config.yaml
arch: "resnext"
model: "image classifier"
dataset: "microscope photos of single blood and bone marrow cells"
train_examples: 194171
image_size: 24
crop_scale_min: 1
horizontal_flip: true
rotation_deg: 10
targets: ["cell type", "smear"]
num_classes: [17, 2]
norm: "batchnorm"
activation: "celu"
depths: [3, 3, 3]
kernel_size: 3
stem: "single"
avg_pool_shortcut: true
dropout: 0.1
widths: [192, 384, 768]
label_smoothing: 0.05
loss: "cross_entropy"
init: "lecun_normal"
residual_init: "zero_last"
optimizer: "muon"
muon_scale: "match_rms_adamw"
lr: 0.0025
momentum: 0.95
nesterov: true
orthogonalizer: "polar_express"
adamw_lr_other_params: 0.0022
gradient_centralization: true
steps: 18300
batch_size: 384
epochs: 36.2
lr_schedule: "linear"
final_lr_fraction: 0
warmup_steps: 1830
weight_decay: 0.04
adamw_weight_decay_other_params: 0.05
Rows from block 4, named by matrix and row number. Each number is 500 + 25 x the weight over its row's rms, rounded and kept within 0 to 999. All counts start at 0. Numbers have three digits each. After the name is the row's rms in percent of the matrix's.
# convs0: reduce pointwise conv (model.blocks.4.convs.0.weight, 192x384x1x1), inputs 308-383
convs0.21 098:508489533495506469450480506453441464553482529507465472508479490498527463506553501512477525500471501496489477477501533505506522513481523533523477508471509523507514513500480502549529526556472459475510532501522564486509504470500485
convs0.22 103:526518487507487500424497510487443500476459491487529458444495488505519532473472503514511496485459534500463476491518480490538475503485529496428475523463517503502507537495510535489467502492476518493531455519509464542548462512493503
convs0.23 103:554510507491483464525514477472498532470525502485494489536507499534482541485491464530495495540541496523506485519529485508505479489560508467499528521531483469499489508532500515499501509492478494503509469489460564504486546500498503
convs0.24 095:537508485506481501508501510491510551490448491512489484536484535498512499490530525554516470552510539482481479482499507468474494520470513492498495477455487505492538503506515530505504478520510488490503452482507523535527504467533496
convs0.25 099:488513513523445556494477508516471489570463514481447486534523492499508510514500565496534493456491479534464504490518516481509542516513542514536476503459507463451522502509487516511523528502465509513509501465486457530482438542465461
convs0.26 100:488556485512449463502463517489505500525495478483508539523490547478473503467462463518497534476535444501504492496464502461465526479547502506507476509493521497506568519556498479467446497453511521524503478535518501463502499498491451
convs0.27 101:456465539516503486484500496511487444432517493519506522508556497536509496475506531529459525489503532519466475458468537512517474532481500483517532505502534520483528533526495504458443478504502491461518496503483482498495486507504460
convs0.28 101:521488487483491469479541484457503485492485464558524449474542517485489499486480504451474573467522497493528488506490535464501497487504493499501464474521501517482512508540494519536548499503497510501497508494498454490498443509513514
convs0.29 099:510510542499468517509528492447470475492520489548507529486511461533522484480463501522509478509510482455490465499534526506477456532487530481477518503486479535501502506486484497568483486500443502503512510509537424518538512520488484
convs0.30 102:512488484490539468521543516481514519497469512504519531489489480506454517485511513510467490487509514461512509484438479540546483476489507514524476498539505506447482511478494465516499487494474525494496502540520477521511544474564520
convs0.31 101:552534528489510488493494496530507532507470518521475513514498499536469462512529516459522536515525501496517500513492525545486478493559484542505504514478481497476515523518527505489502527444497501484507488463511525486516475565483502
convs0.32 099:509530491509518530509491526488519453508507478529547512504466555515496462510438505494495480494492466500477510499565502517454496465555461508501538508454476538501432527504515523529524500501536476511554522514488497537523500505456493
convs0.33 098:509454530516545490522476489488529525477460507500541478510505461547482514491543486525506522499548479498495507473519500513488451534472476543487515509560489487452483480499495484493539476499537541478519495544479508490544524443497458
convs0.34 101:495464470469480482470553512512463498543467526498506500496475552499532503462470523536494482493493471466475508509502500508503518480480536471550508511493498522521504489471499479510514491485468468500490527536511519513542535528494459
convs0.35 100:554515541502539501503494489449488455502511529502526556481461499530537474521498494479493487459500519477533515509458484433496504467487518466477476506543488531513520488448510494513505505479485503482485484523500497519492507493454480
convs0.36 100:515497481542494494501530518530505516529471481563495502501477497478527474472507504505502481496515506487535473510521498524489505504503487516532493468522508525508521543502469518481470458519515510541465514463491495462489499542507455
convs0.37 103:552531518496542493516516551499495520531467480474518500444508466540515525489473500520470467517498494552505431497540530503467522486520514482467543485504482529528492512513496486513501516470463502514504487485531509544507459503463498
convs0.38 097:508492509546479519493470508477538486494494548449555512494466502495488538537512500489504499527553472475510477514523482472521487505527533533455556470541480513488501454483513510522525503524522434492432490496521462493527531479493474
convs0.39 101:492495483473504444520513543516523500527527529508510473552496516540469464441500506459482531497472507481519515512501489497494508515513552515446495508504490408493516510558485477491489479501525468469531497496490480502502468501458513
convs0.40 100:463477487501510500486521472504490494515494528504513492484484521480529480446489514511525570472502511467479503472502487467464529504485506502483498501502513488558489474487488477480490498542487487522529521497522490479497495478467466
convs0.41 099:486563505507441513501498485520531501494516492485555517487478523510518523493532479472509485527489480478478483493495548469518478508549494474535477500495469506539501539534512513469484479520527516510435454453478470475534483450510490
convs0.42 101:520443555520525480499482449509492488514478543549455484518502502476514481535512510524448485452485476498464466481462497533539474505511480504528497486536490489523513478477493537541482467521498526557505520504536527543492507425486506
convs0.43 101:501462507551543497509497510552503511489533483471491497502446471497508488511549522504511458458486498459515489479490526493510503465493464504477475533515545536466497511494507459506471483506533472471476527531507470538489482514490505
convs0.44 103:446504497473493435513532508498482469493494497495517485511570463457490478495466495508475504495472525492500480515526503503471525476516456475472489507471514507511547500507489488524489456484583524462501497511508497459519495498521490
convs0.45 103:482508512509500470516484475521512533478511517506498544527527505492491499503503495472433520482487540495482499493494517481486488544488474482471457475511503476501507501493509423470545485519510505513515510517534462489501505488489553
convs0.46 092:531459478495505477507494516507523506492525445546523518484504472553520521516499480510512506500496504521483472499475535518521495516537475536472514521499453449470525510513513534495556501507457451501515519501490512507495501503540434
convs0.47 099:512598494505505449468508500465471504503531493472526482499489480488496511503528502497473542487523482518516489503502482492490516500492503493509521511486530482516505495553487532481493489431531499524496484526480503500509522459494513
convs0.48 105:529504500527470508476483485502459477475560526524485514500509454481503525529478485496526476469527520478510480496484481513525528456481527490496517499533538536530510534514484507505505523516448493483513477468559482503501513515521478
convs0.49 096:493514465477445515522562511494519505510506526525565497459534494505534515477511503489495469491586529482510474537505465530514531490549487502497509505484516465493490480481498499456510540492515487480466459496504515435499520508495490
convs0.50 100:481483479510543522510475475452466481501506506532460521516521489524489489478514490525511503514477486510495528487535468537509485495527489496481501502477508517502514522551508501464508496485529518462472466515436496482496480526515492
convs0.51 098:496471494540493500498465481498540527434498498487551509525495506531512515477467497484473501508480504514498523494556532493489536459486502482490488478493490565492540498494515504507519503523522543518452482510474481502500509520499539
convs0.52 098:525506494491554464507522456510511525483543509521484482473459496544476464479477480512478465466531533527486501496468507529517505485494472495514506486461471482530487496473514459469484482501511497448534514505498493522513469487488466
convs0.53 098:528501510513512481507505512456541496505478536503529532494522526506515512474498501463507476536460482486479442532527471471497483507524497525417533490471487508474542482490527517487494498480523460509507505507524486499535517502476487
convs0.54 099:519498456519484514468527507464450530495478523544461500475498492498474566507499518506512487524481487477509495502494510464514499452493531507527506527511483474498492498546497480518449490514547475512500530501503532466512520496493499
convs0.55 097:515556509508524479495509535503520508485498500532466506494501536467536479453523467500491494484474482438494487519545483481490519467516465521505479517530484552496525505546510501502484519469548512477514489496500500479526513534505506
convs0.56 100:501492501512545528491494485479535511503519483526462518498481500499474515532463489542487510525527495496498505481502481469499459453514457501513534509522484451491414539516481513518466450520537519524503442492486477501549486524519506
convs0.57 099:472508480501516498511536478533504511472469510504517503518485507490494484482488546500477488496510531564520506449494508514502494508480506505511506490471483500488472512512466550489489479492475498468512496505470468495490547484480566
convs0.58 098:476517518524567468517465485499475448507539490518492488493477536554471512489539527479504488513467522465512519520479526463495479492460495525501525533526484442465497514520478477471519482528490485521507502523462503539504501492513526
convs0.59 103:480454501493524553521481504506473520549531512504492489525493506470499461477540510549499479511497496515487464499510491450514548505497499475457503480512497546502545490431467516516510513457448505467517494485538521508465487500501509
convs0.60 099:454493516492514475482507508489519512495482511498579518529506457458487529485520516450477543529531522489510483513469497433501443512473497497510514482514483465506507510488535454506502498508526487510508505477509515496540519494517511
convs0.61 100:571520490494501478469540501481528533529476510495474519476474501521485529521491510507564502468483493446454523512543462535486504488464541535513512509522477489489531475486517474500498516496493494513544516475520521551515517524541515
convs0.62 101:536539533508469498509468482449502501507499490503510514481466502486517503499485512508474511469505553468446497474540530461498490545502489505534509476492495547450523546474513523477492508507473491468532506478516505446507502467522508
convs0.63 094:482480446486471472493484521481456502549515485499464521517449488540484496483492459503453522487463482552502502450520519497518501504470495534474474505490476492497533563506518478557510460481524489542485477472517515497515510451506506
convs0.64 098:490545474527540518492502471537497492495437526438489478528476492506489461503488458509501468523485497564518483498471477484517495497513502513542504488521539455518490520487475445491508481485537519491461516547506475511498495493517512
convs0.65 099:482509525531497465476479488484545491554513481464515473511583496481457458410564506555502517506469491455475540474491516516514540447489515516536523522518501479471454488530512451464507521497498527519567489487491506462455469505497470
convs0.66 102:511527501516517539512491489531510519471492495543509513507465437433507521488519500508491478536545490473503499473515500493480481496512525519474525482502475498513484496483550495450487465437510498539530497474461470528521475518505543
convs0.67 108:511476476527476509447488512491470498484517484520465495488509491517537494508523491497489569546499514502501503479500505473501483493522480508497470514523477460501456508494459511509543470504477476499484512532514522520537474482520435
convs0.68 102:511531484523512531522517460455511485482493485503496514467538487468524523468485525523495551465504496458478482527523472532508511514508501489464508483442497461526531484473449527506507470516483491540517549505450544506498507515482513
convs0.69 099:506517508476476446497538533504518491505446461499510477480513490481487495509506474479528512487481491487472467518556494487476542502521536485475461498512471474518469500488512509550479480507484512469484528505497470487504526504500445
convs0.70 100:519497524494527520470521488520492495477471435521482438521516478481497511500498546482492520558511475500465546474471474494447450485478550528499484524474488511492546539459515471505542536449499524509481522485508468482547490528544498
convs0.71 098:462474524478505492539492516494533509499527522512567548502475547480539488515513500495545517465511498479513482526530526479433487496493488481493488514490526493512542507504520497481472507469519438508499488507463473529510487492442516
convs0.72 096:547502511469460500530483476537462489545521514478510475472488455509486497536466522487497460491491464465499468481535502428505499531484503503512482512530491493497531507519480478475465509514490508518450501498494544476517484499493541
convs0.73 100:523529514465514483509460499482483490511556481540490497527465476478485471501483469492498484519512537492499479512507499519533476498501471518536452493477491523555486480509486510479486480486487498503473549476499482509533487433533507
convs0.74 099:503546458537482478512490495513494470542536509482489464507509516517490459484490479516514510496492513498472537510499508453511471451486531496523493514510567545504478496476496525474516552495494501512505495470536517508498509480478491
convs0.75 103:532534532476482494486499504513548478485513492503513490482541531471474504514480505473503546504510498494483464507492497486489487512467519490452475507493493512485527466459488539498446511523476501501481543505490494496535465510481484
convs0.76 101:515543482526487535493463497481512539510510512488575501525472488479486493496477502460485516526533501498526502516440488506458478499502472471506528506537494519518553504452473501456512478488523500508503524563488466515523517503499538
convs0.77 099:506493494496500485488536504479462482500471509452488454536505488505492521516504492468507509481533500569496499486491555505498525461488509502500492474475486489494552526512515513515529486471489493515569530512503501511492495515505508
convs0.78 103:498490493499483488567502514515483507491496515478509514543491516534493465461481462492510533463451514469501458558516518524496471554516505479456521539516560478478516466474474532489531482519516470526523538463486530493475501503480517
convs0.79 100:487494511541517511464456507503499501500517546520461530499454490513505500524502475518480476539502474510518532523457522459489485524439542486547486521470501475495507511501483479459512507510502556512465477447496498539472492478549509
convs0.80 099:515468488487475500460448529511507517480524483544530517492472495547501541531491479487482496481513469549496507512504531484538475500520522474477481483530518534493508518506472467481509505471505501508489510484490491513508443508521487
convs0.81 099:490541492491530498463508505492435488516498543513465475485507529504469552462513503479481569526499514463494475488505478527502453483562446520533542505502478504453486534494476541526498477503494484490513498501504464478554472489490450
convs0.82 102:506545473509503501480497502518496474536513524520504501516518482511504507506533538532496507522443525469516498484479553535528489530461521501474502491520502535489554531469508514484505512474480506507514530473486522532509460513508476
convs0.83 099:497524462530476520470494480514510479477535532446484524517534531473550532493542485541532488487470495529504501479546489430486517497500522508493512473497525468481522482511535472466485520506525483517470483504469555495489498503518547
convs0.84 099:464517479511474479508492550510485514499536498461492533564487499516511484490520440516501491479493541509504495478475571527469509507501502497484478534502506511483512526478527482483480514521511513505477520525476484468483463479483479
convs0.85 096:451503490512535514514465542562528531496502503480476475497513499503504534513500488469467508528549529487497507486510458519487483478510475536534493490502509567471542527491500458458518534512501512472471476497495507498501502477497566
convs0.86 105:511514492494486509484518468504463541511483505505464526487476462535509523463481500530535529463502452499490516527517504511498514545552515490498549541495504451517465470521479533515489499517502494536500507500506487504516491491479545
convs0.87 102:497545496532490447537524534510500480495490489492488503484501497498534482496527533508488503498486523487513481530518483512483514471507500508462468467496517531503518474524499507495490503490474528436451535483563550502467508527461494
convs0.88 098:511549478491520468495475510493518509484511481521501512504465528487499479459515480495518485513501509484548522517464518495501543574463509514486498474499527504460456465522485502484442501556513564471519510491496519506507503519476497
convs0.89 108:523464499511479471500538529489499521525539515493494489519449513466510557469495498513496453512479532526476504504512479528510491523509497517516469550498493466510483489477522523530487508511495468480504502552515521528485504490480519
convs0.90 099:452490486471470505496526512477493504491533503475517517535517516498458484509513513479490519500538525487448473509533591464467487482521541476478515494477519489475506464458480484511541501470476480511502499487501466504502467468498525
convs0.91 102:505560479497501460505492471488471476496518526485486496496505472453465471464498464484530517514537517448447501511519451532537504544511458513509512532514489490466496500484504494503505494524489547457534497527493501490542479505466476
convs0.92 101:508455535471491475474512463533484489469475507456543436515528470502570507525497471451493455481469472539470488482503517501530503502526487520460517505475469512541456505488487515509528488436541511509460466490500491483495489525442520
convs0.93 095:498519520490503488502505513490561477500501524489541474491503513496512544480542452478496540503496474520552496470450505465494477513529547530484510483471453488502483484537504490460489487520503466472484489502468446473510511534456510
convs0.94 100:487522521481451519494487504516472490484496508534436527495488509487468459513484536507493506494527492531524471490495497503530511477475497455488522529477487500490526508533478526529464504487498481498542537464485446482538485480537493
convs0.95 103:454473489488492503486471502498473464513495501533476539463499506487484492529522510570522443470462513476486516455515482463505578538466517513511472480536494487483502498522507482492495566506521489524482531527464483508472540494493497
convs0.96 099:504505483442496509494517532479497517541515502514486486484517479476471490523496505511496487468460485483488494470508501517522532475460473493513513480559496472527542488530503520503510469503497519485480499509506526460490457462512507
convs0.97 098:487420490509476536497467528485454505476525509502501511564485523529486502497491507497497527482469498507525518507497539472533457540506507566511490522486481506504459546509523487499490512486499508493481474460495473483480465556498531
convs0.98 098:542535512539532516501544464482503485468515499467456526487496500479485486496490479489511484486451499489511470533497483514489498501523482495525521492446531519462475496508506494461534526503506488488482490507463486482507489462486556
convs0.99 103:474487493550472533507479505450526535470501509530533485500506508525510526502498532486470488534468502538538488469491471482492516494488498494499531483507479563532495510486478474490520514472441517523512510496507481516472471541497518
convs0.100 099:491462496555531508563489498520494497533495509529463503454515520498531487486471544440498529561502496439523449536492476554459514522490516540499476478525511485516518471489499493478480512505537484476513497513472480493472531531494534
convs0.101 099:515568483519495516503489499486529497505442485548492490536491470523516528490494550466471479468513466522435468528471496464496481489470516501448488492522509534486491510518493510500471520496514510501544502521494505541480534471469481
convs0.102 106:477525524510516504534503523504546525493508513457474470465485495499463489496500498498505476482468528503523492484545496545508507498502453499517517524493531441547459489518529505463538480546494473533450510472529467515523508462537488
convs0.103 101:535570489462512472540501484481525467479539543482497524495533528547552504510528451498505553520512477510477495489522519486502512517491489484449494467510500499518509508496508520506463481508470522501497482496484427452452475462505486
convs0.104 099:495483500527530519473502509485486507509499479530486521485528429480513488485492488521514519520502490501502538507469547458493493506497473465472507505516519539456512480439455534484501453478506516538495462489479476498469487507508445
convs0.105 101:479496493477513486485469542485505504493510518497498471503541541512515497462492513474514479547485516517493505505462512496547476490454503453514480496481527458513508494498542455512447485519507494478479491480510521527469456508528468
convs0.106 102:531499510469502491544512496479492517538466517516504508497456511506512501488501535495506530499504523495458490501501497530496531458469504492512560507477537485506480473514511434493482469472530469505566486515490454497519464502485535
convs0.107 100:518474480489503511545493508510492484456502526498503508558446517507515521495467491556507476507486468501488480496542505507483532508503509517529473496507518560464543476513492468489527468501493515508491504500502479507525480466532484
convs0.108 103:493521477535481519469476513478484486492483481455489536493492487489530517482504499535491505497561509528462488533518498500502519474448502470522527503506473520486477527487494512506529522486474519475478476491492484515476508528487494
convs0.109 105:504503496531522479484511483494533532490467492511496528505528521520510434473496512486468498495431526455454511543509469509474495506508496508415474528491503523493445516527516500503460489497522523504512526549483531470487500480475536
convs0.110 102:501468508506480469485493500503498519469540495490502480488505508520498555506475496492465507501474536472515495471473484548539486498482480513506510534534473506484441471475520510547494518499506499445525514529483530521490496552515542
convs0.111 102:521471472459505550517497482494519512480557504532519493479489520482500502512480513500492482509532505479449489504558476485508482495496498489470515503527501492455471484488507504471490542519487502447478498498496473512555505486530514
convs0.112 098:558608451548510532449473523507501528516517522565470460509491516514481484503488510555513530461555506519466517479486503481480492581506516492494497493483471567467513513512475489490530512500451531480505468498507515442491525497511484
convs0.113 101:505499492484513497493478510496493465497464512525478528448480524466459491524494507505517502509466514509492506505497492467504463495491496481510529522534504531459520498564523532476481529507474535498531534512494528520511444501510485
convs0.114 102:494549501516463479516528473462481539492510528518479496499511496476515467468479516527529474537517497521486520495549444499466473463476498502465530513470531477517507490507505520483463480487470440523511465441499459538495510489570545
convs0.115 096:499548501522534467496463521496538510496541476472478486494509467505485491509526506517495429528475478502529509506506535530509460485537496476473488518520520509546493498500479506512513477520506488483451508512536534483485513487480464
convs0.116 103:501460514508486483522525505495483451508484452523531457510542485510480507499488496479461464489501493512540486494520521455482536524530476461478490484471552531499514505472479502487513506501501517478508520512499475500471493496504536
convs0.117 106:534521459493513533521489500493468526479518483503499504482520491550477496483505513466509520495529494559488497506517474498494499521496522528549498501531522526495529518483489468516571460462506520484457546463537485506520474505493548
convs0.118 107:518437491492536502490469513557475498537508482499499487521530595479529466494512481482522499514491506505470512488514483534492526532491508539515514526496527446503484476494481528500536507520506479505539502496485457469476484480525522
convs0.119 101:501501451502502462496506500530465463513502473507492475511501444557461497481491577498491526503504481485456477463520504483492508552516489602533479502524493543527501557557530512454520482479479515512459482504496551541467510486516505
convs0.120 101:480502472503492532519526492490494552456482481482484506521526493442515501500527501527496502515477503504510535486529528523511522509517484533475480491539488522504539506529495502491496472500472477493464495488484460471490490561520531
convs0.121 097:514445477488498528526499520502486532507516485505469550482533496534501523506490538508537478525517487548509492512516514490512508494528542468442493512500483521488475492504503520503526498487499528550503472511534504503493494518492447
convs0.122 096:523550518458459483518503505492507468519477505468468494492478517500492536487501506499480481516524486480488465472507475474491462519473506510550496489533548508486513532478524491486512497446493558508514460540474489489522496495489478
convs0.123 099:497508492507523519484547488494486490453509527516483496560520490482448447521543495492484493539474480510474493488489557473511508504512487479489517492515504494468534487476506478488506489503510467540493523515503500458506485506519514
convs0.124 099:514499523503500498475518488465494491493494440487500515517479532502508495517493535493539516471483491541477515504448494445490524460485491530474541499516493580497458565499485507502540499495514481557546507517505486515512469506513539
convs0.125 100:461576489477561476540569485505495514506479480476467528493459508524540473495526496520518534513506519488435506497533511499523499503484477482516472515467515451469549525520489551494471523504500522576466514479494476494498492550535466
convs0.126 095:488464473505492512436503510456467468467516486464492529503482473515448514511504484493495498504510532530468506476518512482468517504512481512505502503479526465514469520496536506497541487502529498511512511486514489484505499570506503
convs0.127 100:509458533466502420484519475499517511489534531525501553478534509558568484491495482495521522489525540494457488512553514557515499532467475482495481479481494506531487464491512485557481501496483530484512512483494528511493472503480490
convs0.128 100:512487531485509467480518505498473497487473497512485472501522475490524524471460533485469504470520512506460514513492509466463494452516533529539482545551508519465480499525473531486518475469480563465489554515452500527531466530501531
convs0.129 095:460457483578508477514488486514481481470525514515480489519459490450542451503515495496498557495487488488491511488472507502524486517507473529517466514542494524523491523463460482538483479467503512473478533480463488520504498525494486
convs0.130 100:440495517465491481541527493482528491480525494481518558517508461506516514523507484504497474444471488522458481483514502483486515500551509474522497479506464491509532496475496498509494498494441483449485534492528460414544503478516528
convs0.131 101:514486449523512484516501506481507477463544509492500465471573512521489484487463474497505555539478531500501497506525496500535466562511469476498455489553515492539493474528511503480517503480495479470491525470488495504521491514513493
convs0.132 099:503505521494484496534487479417498480480493522523494520501472542557513486475569506485487498517490514583495490526519511523539495509473471526547498492530474482475555531510469500466547489538511462496508504512487513512500520465520522
convs0.133 098:495566490522508528489519504475486502551488531482512466483494503487490449453546489545510515475448487516509498495461515490551499491495517515514503498506507512477475495529506500481483518487481501540545481559479465502467483522471526
convs0.134 097:480469541503511507470490521500505489506483473452521467496484488500514521498489506526532528480497520505505512538538547512514494494478475466482530526507490482530479495463433523528487491477525471528530465519494491492500483507489568
convs0.135 100:488495535513503513461506527474504497498536475483493449502525511491481482510466528491511531498545522531468482544500508477487441490515475483511499491544532508514485491532486489484517491534544508528552498446489467518508532509520469
convs0.136 096:484470451528506520466496528434544492450500474511524501485502521499505530468502512515478517474463537467472460516481509542572467501542537497465519499507480538527496492491512532482517503526462517467505501520466439462482507530463492
convs0.137 100:517516526491486489494478531487527486491513515491494496505521445459506501507484493501476518485461525521546485491521493489526515520505502483509504511516532465517488488524450502481497506503473483442473533501473478497486516500447492
convs0.138 093:523507484560513450526484514472497537501552495473512517481545523486499452487480514519530559508505489517548529491501502523510488493522447508457535507528499520496515540514502501548508498504483454484523504464500505440471454514507468
convs0.139 103:539504474498498477505471495518509489496486494508504522490511519509546461511480481516499489481509512514483496515528488461489490498478548534544510499491473481539534489533528511528452525478443554505490509507515478480495481450541514
convs0.140 100:484528519491466487492506473542509485472535480480515516504518485480470460510508505477497508457541512401446491529503519475495489539474498555506511516528480474515513509476493463496510499458478536544506507464542549483514469455504543
convs0.141 098:493510508441484471533525492475540513519510524523511526465487529453511479495484468502531535513518493473485501448486531470494506522512488499482481523496525463466501524486507519503459472531530517538559524512526452475485500497487457
convs0.142 099:494510521506487457513535468546546517495513502502522508488466452494494504466473529506483541481478506534546492534487489495465539515506460488476491490474481468507497491523497469496465492469513492485482520520531453505462478529496545
convs0.143 098:518492491512480533505473465532482522521518515467501533521515447495545463510491485480509491516498495502482518492492492474466514495497474519515468545450487562524475510468468471576503502490516523478446509488512494489478543493513508
convs0.144 100:509519530549504506521487479477456526478504489497478479468507544498484500470495525480502507492518517524522475511470504493506484505507476541513472538511481494521504479510482495487502478518442483505499520480503507557470510599502491
convs0.145 098:440514499508515500500496471503515504468530497523491509514488515520492504543505491511481481558455511468529491514504514472540505518474456514493484505508513530535504461446491510450505498477519481502481465496502468515510514492500487
convs0.146 103:557497470477491490484508512521463487533507508564533479507522459470479505474459497505485498516536516505433501526456545464479476460499511482481537534499512464486521500475522490486493498515488529478518511464474479496523453480496531
convs0.147 098:501486506530496511520505492456534468473482501487593481496518549480529515510522508499541485447507508472487463487481500493513542508506466482458534460481501528497514517489524529492520454526492503499569518541524469458483491504532483
convs0.148 100:466493536481481506510470478461472463530479516500532519519510517514476499502530503527517519499510456480502454503480534511499487470507474453489500478496532514498495456500484498495482502526498505470453455509490484459549485454521503
convs0.149 100:544494476550554492483460483500471502500491503548486534479511516489507470509458543514524490537466510505459470513540516496462495499481509484469457489530461572509488553479501518508516500466465481512509460438522474507466493501513511
convs0.150 100:482529544524482536535497500481498476510542579515502480480480503518486513494488523506523520466495484473522470480473493539501492517538507499495477526522491475522499540531491499472488507498544509473506497464450458539509491515491517
convs0.151 099:510550499503548497486457521510477512503469486492546503539465531497507458495517503502483489475548549474523500528489529475509497510527510536556483520478521484457483498436514534502497503486488459537533499543510501538542517513504541
convs0.152 103:535607466485516523498540514457490473532468451535552485479454500502475491492488492490499476494483506482482503523523488485477459543498516480498517496509535513467571494483491512501515507507475510486556485550493547475535497515469493
convs0.153 096:524514474502482486505496517507489504487490493497478521539504523516532510493487476510532558516490490475490501511524490538521491483521487508497497511506487524502459474515529544502514478474525507477524446537485464530492480543504461
convs0.154 105:506521503511513469453476511507516470465508493504512486549493516495510509498452487482501537538476462486502480491529479509485510524506478499487497538501520485560521505512512502514489469483550534466491512546481499489518461493473495
convs0.155 102:515565504532488539486501519514541495477545518521494491462499490488486486480458501521479530487558505493526458500503490485545532474506483480506445468508477455474519532503477510515518491498506515511470498527443524530532494442501473
convs0.156 100:460523498529496520466468482447482510495492465522492511477518496543487559483535499522521493483484477514535500541534492463525490471486507522498504493517506515507514520509491466486519478474542479566534480485512478508472517470523506
convs0.157 099:530556520523464463478510499501443491471522497537467491545497471495488476533479511453526547528511518446489499495459512507508526474474494515475533495497544520484519500449492502497517518509513514499518456490471529504489496560506498
convs0.158 102:520537457534481480510468511517489497458503482499501539520474509518471473481492514501481511493497510519534503546481492484495536450477507488480488534523499487486502496512509516509497479452505494547483477474565511484522515492499522
convs0.159 097:500569467450474475502515482463471517507550502485519492480519505507477495499477491500525501474513532497468474462524499530528489486512454520572480507510489511483482556501505538509517510539497447489472467520527463534499493484528466
convs0.160 097:480491468504513404513523451480503504507512504506527524500577514461545505499494518534513507504494515527476483481472484518481480534487479465514454483525497487536482520496507503488498502465531528510495523506499480506485528480472519
convs0.161 098:511535468532501546484460487520475503491535550475501493512468497466487513488448463534489529464513479510444516508508489493508493528497469519480484494538499534512494468461499475496485490501493503517467491474506475501508493535522488
convs0.162 100:478496514530518536514497530486507541489517496510494515477539482488541498508553480518462485520518539536509493517454519534466549450515450542480503473526475530477477502538542471454523514513476501485507540475489475554501497540540497
convs0.163 096:482487494497543474537535477522482476497501501490514555490482524520504478483510488534514454539513509493460499526505512462516503466506481491481498547506529541577469498476486541496507534457535464538514479508514498475486466504526484
convs0.164 098:510506528485496516533474479546495526483455500544557512486519494504522516486496529527484405490477495436528517485454525470479527505505490521531519485536532527491490472496445474517502465525487516509545534498491509507475508496531492
convs0.165 101:489496528488488491525500461505516460514494525497499485511482480501510441517501552469506477552529473455515450490523459492456477509527519493504505481435523461497493512536472507478517518472497544507461489485478446509527454511516496
convs0.166 102:465483532486528465518540481473491473487530502478461489517494543548524496495463514483492428484496527488479507504521545508508508474516500532543513521505518456560496518473523560468489506483524483476516469514497501501502521506490461
convs0.167 098:474521495497581500439489508521491509500525476534505527510403517528512478506472492498481500480513477512536504521482513529514475458472517529468465514491502464518510470511489487470488480517563500475504492509508497518508514524511518
convs0.168 100:545500492530487487503500527508565475509521483492489484521519536501482506466496499493494616516511507479484523500469507461495494547518497489467498543517522468500509512512509501520518491472523497474534525525529481548491461531496496
convs0.169 094:476484467482522484540481527493469522528514540534515502519474511520498516504541476525484478526531469493479510471523497492489500456460489494513448517502482512507451467525471478490528491532521474519475512509479478498491457477509544
convs0.170 101:496529495474507508461461505551518533518534536505473523504512497467499522509494511504477451506501505477471497467457521445490477474491488486493510503526499537517567533511536490470524489519495514515514495499508542526473515455479487
convs0.171 099:512506486512540491466460502533463466520495452506518520497523462457506537496478479476496513504482535456558524542465472499477518490544505489475508506539504492481461474483477467501537514505529463532458512492507523506468515481443527
convs0.172 099:444466509457514474500462511522545483465552502464534518502494507525490524499521535520474533474463516488492534516473513478512441453528509507491530509538496506501485515488504507501494464510473494509508535528513514492449472505476493
convs0.173 098:526525480456477481520460535504530532492496528462486514464483547536498489536481490524529508483536492452473503441445514467481482512485520490541491507543510495497484571486503560449497519556520492509516500473500543482489502511504448
convs0.174 102:483456524489517474434507528514457503472488567507474509528517525489467485534492496486527492502484486459489513546499499518511496473504547479456511469519474499509513553525521474489455479489503512554493486558516459505551484461502473
convs0.175 102:538500517523504482505484517529480539477499482519506507457472486509449482515553509530507432462550518530525510538502481466505491494503540557480493487501509491529478508462470518526487488465477448536505516484487476464478520524521527
convs0.176 102:500486504512494456507519524491499466493505487479522504475495476465496529523495482488498455493477503495514481486534541494508519497537489490470506519536468511520521460510536482510505503472511517471521529489549458462469467490505493
convs0.177 105:485513538465515470539500491485526495508510472468491514519503477505520498497495526470496399498520529474533523496557517501500534450546498500526470515531506557514478538478519526444446501459516458474479514526491485521500476503469459
convs0.178 103:500499508493508499534536526464496535507531440466507522503455508512516532495498475500500531468521501497512492491483504530515449485501484533497470544520517498505475491548506509471488500498485481511520505538498476461507512490507474
convs0.179 102:533468486491534527522568487501474516537505527461500527512517514448503472531509493494491480521498504482508511522520474475467488494544471524484470519506512461515484496517502530475474493474485487487459570508479472546489494494441515
convs0.180 105:485490468493515549470471505503500535470539479493524574505447550544503505506537486485488544504509506555488492475469474557517501492470526518497473490478486548504462498475474492507515465505514511512521507490523485498493469539530508
convs0.181 099:474479473519519511479506530500548509517510506501484470531518466524463532483495510510487483513541509511498497502530504508495467518497495547543525455475464517518454503463538524503546460508449479490497496537479473485519484482480523
convs0.182 099:498566548497517539509511495474534502487481520500527491512484522504502487534558471509506497546514460511497494502496485488467476512500489496520504476538492492516498495501478488481457513505452479475476505513489510507441519526513531
convs0.183 100:491518499493494530467529474482489566507535494527478501500480499511450543474509497517491516537500520459505543468499499529518489485486562510528528514525494468465503494518517473509493535511490486478490474531523471493489497535507470
convs0.184 099:522486477427522507457535462507489478528501514485503537505487483492492501521531479517489492493515480503510459468489508498524523469511527507541493498518479486506501491502461550524499495496475503566505524492500567439486484505523524
convs0.185 104:504472504517510556492524483506473509496533543447503488544504465493473488522471500513498474481468488547468458485508469527497495499511535493473500517512516451505521499452490487479489522516539504484523443495529532492498496495530493